{
  "encoder_norm": "rmsnorm",
  "beta1": 0.8,
  "steps": 8400
}
Rows from block 3 of the text decoder of a small image captioner, named by matrix and row number. Rows with one number belong to one neuron. Each number is 50 + 12 x the weight over its row's rms, rounded and kept within 0 to 99. All counts start at 0. After the name is the row's rms in percent of the matrix's.
Before each neuron's rows are labels from the 100 texts, of 14976, where the neuron reaches its highest value: "tokens" is the input token at the peak. Only what is clearly more common there than usual is listed. The data: photos with spoken descriptions (Open Images, Localized Narratives).
# fc1: MLP up (decoder.blocks.3.mlp.fc1.weight, 768x192), inputs 28-55
# fc2: MLP down (decoder.blocks.3.mlp.fc2.weight, 192x768, transposed), outputs 28-55

tokens: "."; "are"; "and"
fc1.366 109:51 52 53 64 58 65 50 48 57 69 23 38 34 44 42 43 63 62 44 41 46 69 32 56 65 42 75 32
fc2.366 109:40 72 44 79 54 47 35 53 52 73 57 39 51 26 51 75 49 45 76 43 54 47 49 50 61 45 36 45

tokens: "can"; "we"
fc1.273 099:63 43 33 41 49 44 70 54 52 69 53 56 39 46 39 65 57 46 51 30 47 51 53 46 42 28 58 40
fc2.273 105:33 47 63 34 44 41 76 61 46 51 56 52 27 34 56 16 51 65 65 61 41 53 40 37 47 43 02 47

tokens: "the"; "on"; "walking"
fc1.373 102:41 43 55 56 14 45 62 53 68 50 44 47 34 55 50 40 62 60 63 75 61 43 55 59 45 50 59 52
fc2.373 113:52 51 42 57 53 61 60 46 51 69 38 29 65 32 18 41 63 32 55 58 54 54 42 48 55 53 76 45

tokens: "of"
fc1.733 105:39 36 64 68 39 42 61 44 66 57 54 62 42 54 30 40 43 62 38 67 52 54 48 53 43 43 56 28
fc2.733 116:34 53 47 43 33 62 45 44 41 34 40 55 53 49 62 40 22 33 30 49 61 53 50 80 44 55 57 45

tokens: "a"; "is"; "one"; "color"
fc1.405 102:64 47 46 68 68 28 40 57 44 56 42 54 43 47 56 64 69 47 44 31 54 48 54 33 60 52 40 25
fc2.405 094:33 54 50 41 45 53 52 41 55 43 52 50 49 44 81 49 60 42 54 54 31 35 72 55 56 40 72 46

tokens: "here"; "."
fc1.327 097:65 45 50 68 63 70 12 46 60 52 50 63 47 53 42 47 58 61 51 34 62 61 51 54 41 39 37 41
fc2.327 107:46 50 54 66 37 42 55 52 58 49 64 59 70 22 49 66 53 39 46 68 42 50 38 42 55 46 66 32

tokens: "in"; "a"; "behind"; "of"
fc1.200 095:52 37 55 63 41 35 24 41 68 63 56 56 36 69 48 66 46 64 61 63 63 63 58 45 49 34 54 28
fc2.200 069:55 51 61 43 36 40 47 43 64 48 43 76 51 47 45 25 48 60 66 50 61 34 47 43 48 51 49 48

tokens: "railway"; "brick"; "can"; "photo"
fc1.395 100:41 43 73 62 77 38 54 52 35 32 35 69 34 34 67 50 39 68 32 58 47 24 66 45 71 45 42 56
fc2.395 099:50 34 34 49 65 51 42 66 54 53 33 61 41 47 56 61 66 49 43 55 56 37 57 50 44 53 42 60

tokens: "."; "image"; "side"
fc1.75 095:62 45 69 56 56 43 40 26 42 53 62 51 56 48 47 52 78 40 55 39 40 38 74 48 52 56 38 47
fc2.75 092:37 50 71 35 37 68 52 54 32 50 51 59 51 41 48 42 41 48 43 76 58 45 50 56 59 66 53 45

tokens: "can"
fc1.253 097:57 30 31 57 51 34 50 44 48 73 35 52 48 32 41 25 54 44 67 50 58 26 75 57 38 46 43 30
fc2.253 111:48 46 68 50 45 42 65 47 48 49 52 56 18 66 55 42 71 41 51 34 54 78 26 50 46 35 55 44

tokens: "here"; "there"
fc1.8 096:62 39 60 50 61 56 59 53 77 38 60 53 47 55 51 60 54 45 56 43 67 44 44 54 51 35 43 63
fc2.8 087:64 77 41 50 48 48 43 48 33 64 60 29 48 62 46 52 46 51 64 67 52 48 49 39 48 34 53 98

tokens: "here"; ","; "picture"
fc1.572 104:58 52 67 64 25 45 52 54 58 45 53 49 26 59 50 49 48 56 65 55 66 34 45 44 62 45 35 43
fc2.572 118:62 55 44 48 51 49 48 35 56 40 61 43 59 42 37 90 38 42 53 33 48 47 55 52 53 55 68 67

tokens: "a"; "small"; "big"
fc1.527 102:64 47 46 50 44 42 45 47 52 57 52 40 39 45 34 40 59 46 73 48 62 32 36 39 56 59 67 58
fc2.527 065:60 46 52 49 47 53 54 30 45 37 49 56 65 41 61 50 58 72 54 54 33 48 55 41 58 50 59 48

tokens: "we"
fc1.25 104:41 43 61 43 39 59 57 52 58 45 61 64 33 36 41 35 54 48 63 50 44 33 55 47 61 42 51 25
fc2.25 102:57 69 63 62 35 40 41 55 52 41 45 34 43 51 47 66 26 41 47 42 65 37 38 39 42 45 69 39

tokens: "of"; "this"
fc1.52 110:66 50 52 53 34 59 37 24 37 66 51 41 63 48 44 40 63 43 62 65 42 58 41 58 45 37 23 24
fc2.52 127:52 58 47 71 52 41 61 58 56 30 62 68 48 50 34 46 54 38 46 70 34 34 44 61 64 55 59 77

tokens: "in"; "there"
fc1.517 091:41 48 59 63 48 46 39 24 57 54 42 55 26 50 50 55 62 73 58 75 43 34 49 78 59 51 44 43
fc2.517 070:57 35 51 69 53 64 34 34 74 35 67 54 52 34 37 62 50 65 59 41 56 55 63 56 33 48 31 74

tokens: "can"
fc1.753 097:57 47 54 55 50 47 38 61 41 52 50 58 48 33 55 44 48 67 46 34 43 50 47 61 47 54 46 42
fc2.753 104:38 40 50 67 63 70 52 32 39 43 74 69 46 38 56 47 37 32 36 60 54 35 41 57 61 29 47 38

tokens: "."; "standing"; "and"
fc1.283 098:48 61 45 69 46 48 40 43 68 53 57 46 69 57 39 62 67 43 76 58 42 62 51 59 46 52 74 44
fc2.283 086:70 55 48 33 71 64 40 55 54 48 70 69 50 51 46 28 65 56 29 61 50 35 39 65 37 50 26 39

tokens: "of"; ","; "backside"; "table"
fc1.458 093:35 51 73 48 57 68 48 43 60 52 60 46 58 37 41 47 54 60 71 51 21 49 65 43 62 26 39 50
fc2.458 080:31 64 39 39 45 62 50 46 55 55 39 28 29 62 87 62 53 56 51 42 49 52 53 54 35 34 67 39

tokens: "is"; "of"; "on"; "are"
fc1.678 104:22 51 39 59 54 40 58 54 46 52 56 78 24 56 46 39 44 65 66 47 53 45 56 25 58 36 56 40
fc2.678 111:45 44 43 53 67 36 46 36 36 49 46 56 55 41 56 50 45 67 48 32 43 60 55 64 37 57 34 35

tokens: "we"; "taken"; "standing"; "i"
fc1.35 101:62 36 58 52 51 52 59 24 59 68 38 58 54 52 30 33 70 71 54 49 56 46 55 48 61 47 66 41
fc2.35 078:46 39 66 61 41 65 74 53 42 60 29 46 65 12 35 50 52 43 69 37 43 55 44 54 59 59 53 52

tokens: "of"; "two"
fc1.657 102:35 36 66 55 53 65 60 48 47 47 53 64 54 43 39 53 60 45 57 69 31 30 70 46 67 51 48 43
fc2.657 103:64 29 64 43 35 69 45 44 68 67 57 55 35 58 68 60 27 59 58 46 31 33 53 55 31 47 47 67

tokens: "can"
fc1.334 093:34 54 43 68 47 49 33 57 37 57 59 59 38 55 58 18 48 76 57 33 50 38 70 32 41 46 47 31
fc2.334 077:40 48 40 63 39 52 80 54 61 38 49 40 49 63 34 84 47 38 59 49 58 64 43 56 53 52 51 63

tokens: "on"; "the"
fc1.62 102:50 47 44 50 67 46 37 34 71 65 47 75 50 42 46 43 70 44 57 28 44 69 41 63 41 32 24 49
fc2.62 088:35 35 56 57 57 53 50 48 48 60 48 59 63 51 60 52 56 62 42 49 50 63 46 41 75 67 34 44

tokens: "on"; "in"; "of"; "behind"
fc1.235 102:19 49 60 49 54 34 46 56 44 62 72 47 37 54 53 64 73 81 73 55 58 48 34 36 57 42 48 51
fc2.235 123:49 43 34 52 29 72 73 65 60 41 52 53 37 46 33 56 42 58 80 48 44 64 39 54 49 58 30 29

tokens: "the"; "a"; "who"
fc1.463 112:55 20 58 40 70 54 58 55 49 71 35 73 38 57 53 41 63 52 46 47 57 23 68 45 44 40 50 40
fc2.463 127:62 57 53 66 58 37 46 53 37 55 47 57 38 53 53 41 66 42 46 42 22 48 48 48 44 32 36 74

tokens: ","
fc1.252 101:31 50 52 40 50 39 27 49 65 66 56 55 40 26 44 39 60 49 45 61 54 49 45 60 57 47 43 40
fc2.252 110:54 51 38 60 50 59 43 26 66 35 57 34 37 43 50 66 41 23 48 29 43 63 17 45 52 46 50 62

tokens: "on"; "sitting"; "with"; "to"
fc1.553 085:41 52 28 52 37 55 60 61 67 53 50 60 59 40 45 48 44 53 87 85 63 38 66 51 48 22 44 53
fc2.553 063:38 81 51 55 35 38 47 35 66 48 46 58 52 64 81 33 56 43 44 48 51 29 58 53 67 66 52 64

tokens: "can"; "a"; "."
fc1.701 091:64 49 61 65 51 53 59 53 49 43 48 48 31 40 42 41 44 44 55 60 54 43 54 53 47 34 50 29
fc2.701 068:61 32 36 51 56 60 46 48 57 48 48 52 37 69 56 58 68 50 49 54 45 51 36 42 77 58 74 55

tokens: "is"; "the"; "a"
fc1.638 100:27 43 51 57 77 55 33 53 63 37 37 73 40 48 56 39 63 58 40 44 45 63 73 57 45 45 41 41
fc2.638 096:62 46 19 59 59 62 52 50 42 73 69 63 44 59 48 54 38 51 36 30 52 80 40 43 62 38 49 51

tokens: "."; ","
fc1.549 090:44 40 57 40 46 53 41 63 45 36 34 45 60 42 56 74 60 45 55 63 67 34 64 63 38 43 64 52
fc2.549 084:50 74 43 39 55 55 40 41 50 64 19 52 65 47 58 75 33 41 40 59 52 74 48 60 39 39 52 78

tokens: "here"; "the"; "thing"; "green"
fc1.246 105:43 37 53 49 41 52 46 41 63 66 40 34 54 59 45 57 74 50 63 55 88 45 45 52 61 25 36 46
fc2.246 105:47 71 54 66 62 32 32 49 46 45 39 49 45 39 51 53 32 40 49 40 62 74 59 64 17 60 40 41

tokens: "we"; "can"
fc1.368 096:62 55 61 82 63 44 47 35 60 63 39 49 48 41 37 51 62 48 45 45 41 53 70 55 49 43 49 50
fc2.368 096:55 28 47 50 54 70 37 60 47 47 39 60 68 30 71 58 54 52 30 44 55 41 51 50 45 46 42 47

tokens: "in"; "a"; "some"
fc1.187 106:35 38 47 59 65 34 38 35 59 50 35 38 47 70 44 27 63 64 30 65 37 34 65 52 54 44 57 42
fc2.187 109:34 53 63 65 46 46 40 45 63 55 53 35 63 42 53 70 60 40 52 42 51 68 47 46 55 60 59 62

tokens: "poles"; "green"; ","
fc1.456 090:48 65 57 44 51 52 53 39 59 51 63 46 48 44 56 46 57 41 66 50 75 62 43 31 61 55 53 28
fc2.456 087:44 24 65 34 57 43 52 36 43 53 37 62 42 35 55 66 43 53 46 36 46 65 43 55 52 55 50 49

tokens: "in"; "a"; "the"; "some"
fc1.481 096:54 48 53 63 52 51 53 68 47 47 40 80 39 50 35 33 41 67 56 50 51 57 55 55 62 24 55 35
fc2.481 086:44 39 57 57 52 61 34 51 47 42 60 61 51 52 57 74 49 53 47 62 39 38 43 38 46 68 42 63

tokens: "."
fc1.482 099:51 31 63 58 69 53 71 40 70 46 48 67 53 58 46 65 51 42 57 65 65 50 78 50 56 41 51 37
fc2.482 085:46 58 31 65 60 38 52 35 64 48 23 42 50 64 64 48 55 51 47 65 45 54 51 58 32 40 70 71

tokens: "."; "sitting"; ","
fc1.164 104:43 46 56 33 40 63 49 50 68 50 32 51 54 53 58 45 48 62 67 63 47 59 67 56 53 36 74 45
fc2.164 110:40 50 59 48 54 36 31 31 43 50 64 85 52 33 32 34 52 37 59 65 59 56 46 48 57 49 48 75

tokens: "in"
fc1.87 092:46 26 50 44 41 52 48 44 44 59 51 93 56 42 40 46 45 57 45 72 49 50 55 33 32 18 39 50
fc2.87 098:69 40 43 60 69 37 46 40 53 62 56 43 64 71 15 53 36 38 37 67 40 56 58 41 37 30 41 51

tokens: "in"; "is"; "traffic"; "vehicle"
fc1.446 093:53 39 51 35 29 29 46 50 42 38 36 64 39 28 47 43 63 54 58 62 43 58 53 48 36 41 43 51
fc2.446 072:61 67 24 49 59 35 44 46 63 37 41 41 45 65 50 36 71 56 52 52 57 59 50 64 50 50 51 60