From a checkpoint of a small image captioner.
Model: 6.36M parameters, decoder layers 6.
Training: adamw at rate 0.0025, batches of 64.
Rows from block 3 of the text decoder of a small image captioner, named by matrix and row number. Rows with one number belong to one neuron. Each number is 200 + 30 x the weight over its row's rms, rounded and kept within 0 to 999. All counts start at 0.
After each neuron's rows are labels from the 100 texts, of 14976, where the neuron reaches its highest value: "fires on" is the input token at the peak. Only what is clearly more common there than usual is listed. The data: photos with spoken descriptions (Open Images, Localized Narratives). In brackets: how many of the 100, against the usual share in percent.
# fc1: MLP up (decoder.blocks.3.mlp.fc1.weight, 768x192), inputs 112-139
# fc2: MLP down (decoder.blocks.3.mlp.fc2.weight, 192x768, transposed), outputs 112-139

fc1.590,215,173,211,217,206,236,203,201,208,215,181,229,179,186,223,200,219,243,211,189,203,202,246,172,209,162,213,205
fc2.590,207,217,198,202,202,228,172,167,170,181,236,214,199,149,180,195,157,209,205,189,181,227,173,143,215,212,218,203
fires on: "the" (79 vs 7.1); "on" (20 vs 2.5)

fc1.245,162,213,154,217,162,201,215,212,198,188,221,187,236,146,207,197,215,154,212,194,149,171,195,221,154,181,225,225
fc2.245,180,169,152,208,152,177,213,196,182,222,214,197,198,219,204,166,184,185,171,217,194,222,198,229,166,232,165,204
fires on: "standing" (32 vs 0.7); "smiling" (21 vs 0.1); "road" (10 vs 0.2)

fc1.144,201,138,148,253,247,203,229,193,201,185,224,133,158,172,201,192,180,209,144,197,175,188,258,224,158,189,207,192
fc2.144,198,266,143,236,243,236,193,210,143,196,214,221,243,211,195,165,180,166,174,198,166,224,180,210,258,214,177,210
fires on: "item" (13 vs 0); "clouds" (10 vs 0.1); "present" (8 vs 0.1); "see" (8 vs 3.5)

fc1.419,219,222,166,226,201,231,192,211,193,162,200,207,234,120,194,176,229,196,153,233,197,224,255,220,169,250,190,145
fc2.419,219,225,213,169,173,178,228,179,194,166,188,191,146,215,205,185,208,222,181,208,198,186,182,169,200,186,191,242
fires on: "," (55 vs 3.8); "house" (16 vs 0.1)

fc1.330,188,185,210,187,152,237,160,198,238,163,255,183,243,210,215,233,154,224,175,204,185,188,202,189,174,205,262,218
fc2.330,279,151,229,218,199,180,236,206,233,220,243,160,227,230,199,222,210,220,203,214,236,209,225,238,211,215,225,175
fires on: "and" (30 vs 3.9); "on" (23 vs 2.5); "." (12 vs 5.2); "is" (8 vs 3.6)

fc1.188,195,216,188,191,201,210,223,204,232,182,243,212,196,205,208,208,184,201,220,199,174,199,195,177,160,172,217,208
fc2.188,178,153,182,221,192,224,221,241,187,220,176,207,220,133,137,185,181,204,169,139,260,204,217,167,210,214,261,221
fires on: "," (83 vs 3.8); "are" (14 vs 2.2)

fc1.139,180,180,136,168,207,207,183,189,173,149,233,195,213,144,162,173,207,172,227,196,212,170,204,186,112,184,248,151
fc2.139,197,296,222,224,228,196,154,186,198,206,192,147,188,250,118,184,231,219,198,192,191,226,221,186,220,180,215,186
fires on: "," (77 vs 3.8)

fc1.241,152,206,194,227,143,230,248,213,199,201,236,242,268,188,216,238,152,213,221,188,190,232,232,156,135,220,187,213
fc2.241,202,209,176,206,242,212,184,222,203,216,196,157,236,184,154,155,185,158,249,179,194,213,201,194,167,216,208,171
fires on: "," (67 vs 3.8)

fc1.116,235,181,153,257,161,221,255,188,236,202,168,165,167,176,236,223,192,225,241,204,191,199,220,200,195,172,189,182
fc2.116,198,174,229,189,248,195,213,196,142,221,188,162,235,210,164,138,230,210,153,214,221,158,240,191,224,227,167,250
fires on: "and" (74 vs 3.9); "," (11 vs 3.8)

fc1.519,195,164,205,186,236,193,185,175,208,159,216,248,199,166,211,211,218,231,167,196,164,220,156,155,159,151,249,244
fc2.519,174,225,216,187,172,173,178,226,179,178,223,181,140,203,197,201,207,207,216,211,172,208,204,148,174,208,222,224
fires on: "<end>" (28 vs 1.6); "a" (15 vs 4.6); "wrist" (8 vs 0); "group" (8 vs 0.2)

fc1.356,188,179,236,208,187,258,249,207,225,143,192,139,170,220,167,194,140,219,157,255,212,172,189,174,181,190,256,210
fc2.356,235,202,255,203,199,196,223,224,240,235,191,234,119,189,183,212,188,148,255,219,188,211,174,244,246,186,149,177
fires on: "there" (83 vs 3.7)

fc1.764,155,200,179,206,231,217,204,189,210,210,186,191,219,182,273,211,185,210,211,243,164,229,256,243,183,182,193,190
fc2.764,178,225,229,157,217,191,139,184,225,240,205,117,165,169,190,179,176,134,161,168,233,238,168,199,227,192,154,196
fires on: "and" (67 vs 3.9); "we" (8 vs 2.4); "are" (7 vs 2.2)

fc1.233,199,219,175,239,158,206,196,199,218,191,199,207,170,190,168,231,230,150,220,202,211,189,186,209,213,209,200,260
fc2.233,193,225,192,223,206,227,171,191,242,153,196,178,213,187,194,193,223,172,203,186,174,148,212,218,207,159,240,274
fires on: "metal" (25 vs 0); "wooden" (17 vs 0.1); "both" (9 vs 0); "either" (7 vs 0)

fc1.489,169,168,158,173,205,221,190,152,206,170,225,189,178,185,291,165,176,196,192,203,212,203,230,150,163,204,232,233
fc2.489,210,225,160,213,212,166,224,226,172,154,265,171,195,186,171,145,203,198,234,201,164,207,195,239,195,181,246,205
fires on: "there" (12 vs 3.7); "running" (10 vs 0); "road" (7 vs 0.2)

fc1.762,170,185,179,158,235,250,258,151,218,170,255,214,279,205,197,239,202,236,245,228,192,203,182,188,183,207,216,167
fc2.762,242,171,208,192,192,199,179,188,188,192,180,204,221,222,192,148,218,177,175,190,190,237,237,172,225,168,206,279
fires on: "few" (36 vs 0.6); "are" (23 vs 2.2); "," (15 vs 3.8); "see" (7 vs 3.5)

fc1.299,231,189,150,229,170,236,205,225,234,191,171,224,231,233,208,258,214,236,217,178,196,217,219,166,243,244,236,183
fc2.299,214,182,191,170,249,225,237,219,218,192,231,189,224,241,245,181,180,188,255,209,188,214,253,158,175,181,203,222
fires on: "." (40 vs 5.2); "can" (31 vs 3.3); "<end>" (7 vs 1.6)

fc1.528,161,216,100,207,264,225,211,138,182,158,208,191,194,176,188,194,166,222,162,196,140,252,182,208,152,199,245,180
fc2.528,235,193,196,216,204,149,230,163,219,238,199,228,194,234,226,168,182,172,180,203,205,164,198,203,188,185,195,261
fires on: "standing" (27 vs 0.7); "," (22 vs 3.8)

fc1.709,214,177,174,195,190,236,188,173,202,232,237,157,218,187,198,216,217,197,192,194,239,213,187,242,187,178,216,218
fc2.709,208,207,229,217,189,234,216,185,165,222,172,96,187,196,187,162,186,196,228,209,162,215,215,197,187,206,202,185
fires on: "there" (87 vs 3.7)

fc1.655,208,195,143,207,206,187,225,169,204,192,206,176,201,151,193,233,148,161,204,186,163,162,155,186,196,179,218,173
fc2.655,192,221,175,179,173,246,178,228,222,171,207,230,166,171,163,212,227,138,213,230,178,178,251,233,184,212,165,236
fires on: "few" (37 vs 0.6); "some" (20 vs 0.8); "can" (19 vs 3.3); "of" (9 vs 1.8)

fc1.19,152,193,202,172,149,222,197,205,226,217,211,223,238,221,222,231,211,212,195,154,185,189,191,208,181,195,244,190
fc2.19,167,201,214,195,190,258,158,254,206,201,270,187,192,205,148,211,208,140,209,200,212,214,208,260,209,185,211,263
fires on: "and" (42 vs 3.9); "holding" (15 vs 0.5); "see" (13 vs 3.5); "is" (8 vs 3.6)

fc1.11,198,164,185,191,251,245,243,198,209,249,201,139,181,215,186,210,184,205,182,189,201,209,223,195,181,190,205,142
fc2.11,203,136,180,150,168,176,238,230,242,177,229,247,200,247,203,178,180,229,191,201,204,224,201,219,247,177,134,193
fires on: "the" (100 vs 7.1)

fc1.374,195,189,154,183,181,252,174,191,222,185,245,221,233,198,210,202,224,193,224,174,226,236,189,167,184,164,262,202
fc2.374,240,186,233,160,198,256,183,222,249,180,163,213,215,189,215,203,223,213,257,213,208,185,219,157,168,188,174,182
fires on: "and" (35 vs 3.9); "a" (26 vs 4.6); "the" (20 vs 7.1); "sitting" (9 vs 0.4)

fc1.51,182,172,192,215,190,217,220,240,242,212,201,216,218,212,158,227,178,181,222,251,185,224,192,164,218,188,192,243
fc2.51,256,204,158,201,214,215,206,169,197,172,170,182,196,189,256,226,159,161,199,147,218,193,232,217,223,163,149,249
fires on: "there" (99 vs 3.7)

fc1.346,218,199,189,163,232,237,189,202,213,227,196,211,263,187,202,237,167,162,245,187,249,229,269,243,185,220,213,202
fc2.346,157,167,172,227,175,208,171,191,189,217,156,245,199,233,167,189,214,204,194,219,264,215,254,230,214,223,186,208
fires on: "few" (38 vs 0.6); "with" (15 vs 0.5); "and" (10 vs 3.9); "," (9 vs 3.8)

fc1.426,207,214,215,198,193,209,213,259,230,207,246,204,222,178,198,196,133,173,251,217,188,208,222,159,187,179,229,231
fc2.426,188,193,188,188,223,171,190,167,161,195,191,182,203,241,179,150,230,180,204,233,173,180,207,140,171,154,221,234
fires on: "<end>" (41 vs 1.6); "group" (38 vs 0.2); "are" (10 vs 2.2)

fc1.618,171,188,161,222,265,178,215,217,218,186,220,175,274,170,204,243,190,221,165,192,208,220,211,198,175,227,183,172
fc2.618,226,201,228,160,204,195,187,201,209,171,242,214,173,176,161,160,206,155,227,230,145,231,207,223,200,178,177,180
fires on: "," (38 vs 3.8); "i" (8 vs 1.2)

fc1.192,183,212,164,253,179,202,195,245,188,243,174,205,254,242,197,234,203,200,240,178,198,171,233,191,214,215,181,200
fc2.192,205,152,198,154,182,179,152,163,176,188,201,224,232,194,202,180,232,133,164,173,140,162,188,234,183,183,208,196
fires on: "and" (41 vs 3.9); "glass" (9 vs 0.1); "<end>" (7 vs 1.6)

fc1.294,217,191,194,215,232,195,185,224,211,168,195,257,220,167,147,179,199,210,153,237,176,301,194,184,182,155,245,238
fc2.294,173,182,219,186,192,193,215,208,179,224,216,222,176,256,194,206,248,197,209,197,196,180,186,186,158,194,205,166
fires on: "." (45 vs 5.2); "people" (11 vs 0.7); "men" (9 vs 0.1)

fc1.745,237,213,236,177,209,241,223,218,253,195,174,198,165,189,182,222,191,239,182,186,176,222,238,221,187,244,195,179
fc2.745,176,224,197,187,222,185,185,192,245,156,224,191,200,217,193,198,224,205,219,243,174,223,142,178,187,203,246,252
fires on: "," (45 vs 3.8); "image" (36 vs 2.4); "is" (13 vs 3.6)

fc1.725,221,185,173,198,222,230,223,269,218,153,216,282,241,167,198,207,228,211,168,160,238,203,202,165,191,189,229,238
fc2.725,181,198,176,170,195,224,180,137,195,204,235,171,171,182,176,215,176,242,240,202,188,197,182,215,192,178,210,219
fires on: "<end>" (80 vs 1.6)

fc1.240,192,187,214,223,175,167,209,155,190,187,186,242,245,204,142,221,215,217,218,255,214,195,240,210,141,175,270,239
fc2.240,168,165,224,156,221,237,227,239,212,206,214,238,154,188,174,194,170,169,182,189,214,195,206,160,210,216,216,233
fires on: "standing" (64 vs 0.7)

fc1.339,187,174,122,193,167,203,206,202,175,174,225,221,209,217,199,236,204,246,179,198,172,220,224,130,198,215,252,237
fc2.339,208,191,127,159,187,200,158,177,203,197,186,194,214,211,224,186,227,141,173,174,224,202,173,170,161,181,208,237
fires on: "standing" (57 vs 0.7); "sitting" (22 vs 0.4)

fc1.361,218,216,143,202,185,237,208,273,224,207,198,196,180,156,195,230,185,203,172,166,178,247,195,168,197,181,205,215
fc2.361,221,193,201,205,144,152,194,180,191,199,174,159,250,197,212,200,165,223,197,189,203,253,218,154,211,167,206,177
fires on: "," (51 vs 3.8); "it" (11 vs 0.4); "we" (9 vs 2.4)

fc1.183,227,175,154,199,237,245,240,174,224,238,200,174,265,168,268,145,197,187,213,202,193,265,231,188,216,196,179,185
fc2.183,113,212,170,245,183,136,156,156,184,198,196,145,210,240,191,182,157,201,203,229,177,204,166,193,258,224,152,233
fires on: "there" (55 vs 3.7)

fc1.600,129,159,170,203,197,238,166,217,175,231,219,196,235,215,181,249,149,202,192,193,228,224,180,150,167,178,258,204
fc2.600,276,217,281,187,153,210,198,230,202,154,285,239,181,169,186,237,225,172,198,159,166,185,184,167,173,187,225,186
fires on: "<end>" (42 vs 1.6); "." (23 vs 5.2)

fc1.227,162,213,225,207,145,203,161,184,167,164,172,236,234,240,219,244,176,239,159,195,180,211,183,212,166,196,257,226
fc2.227,206,201,243,188,182,231,269,154,213,171,191,182,188,183,170,186,218,202,187,116,196,123,169,228,198,182,170,231
fires on: "<end>" (38 vs 1.6); "i" (22 vs 1.2); "mic" (7 vs 0.1)

fc1.225,220,163,163,168,202,179,215,144,207,199,185,248,236,181,201,192,221,224,176,197,134,169,256,202,181,211,184,237
fc2.225,190,219,188,183,209,262,228,152,200,141,138,169,239,203,217,210,237,159,142,190,179,176,197,210,241,184,160,198
fires on: "and" (90 vs 3.9)

fc1.155,206,177,149,186,264,203,203,191,163,235,229,231,192,188,188,181,208,157,165,235,194,232,202,145,240,200,231,264
fc2.155,212,175,204,197,168,203,225,204,186,174,165,160,141,229,181,191,191,252,225,200,139,193,210,225,182,189,225,147
fires on: "standing" (64 vs 0.7)

fc1.688,207,200,177,225,184,183,215,208,183,203,179,197,192,205,177,172,149,262,158,217,136,197,219,168,223,194,187,191
fc2.688,163,201,209,225,237,179,195,171,244,167,199,187,242,231,210,237,215,163,231,202,187,200,177,202,228,222,197,152
fires on: "standing" (31 vs 0.7); "<end>" (30 vs 1.6); "sitting" (12 vs 0.4); "i" (10 vs 1.2)

fc1.555,208,234,212,161,187,255,206,209,215,173,196,218,233,151,188,188,242,198,145,196,146,235,234,184,167,174,186,182
fc2.555,210,176,223,251,242,240,182,179,140,213,200,174,222,170,170,200,169,163,174,234,219,186,248,160,201,202,194,183
fires on: "." (33 vs 5.2); "i" (28 vs 1.2); "," (10 vs 3.8); "left" (8 vs 0.3)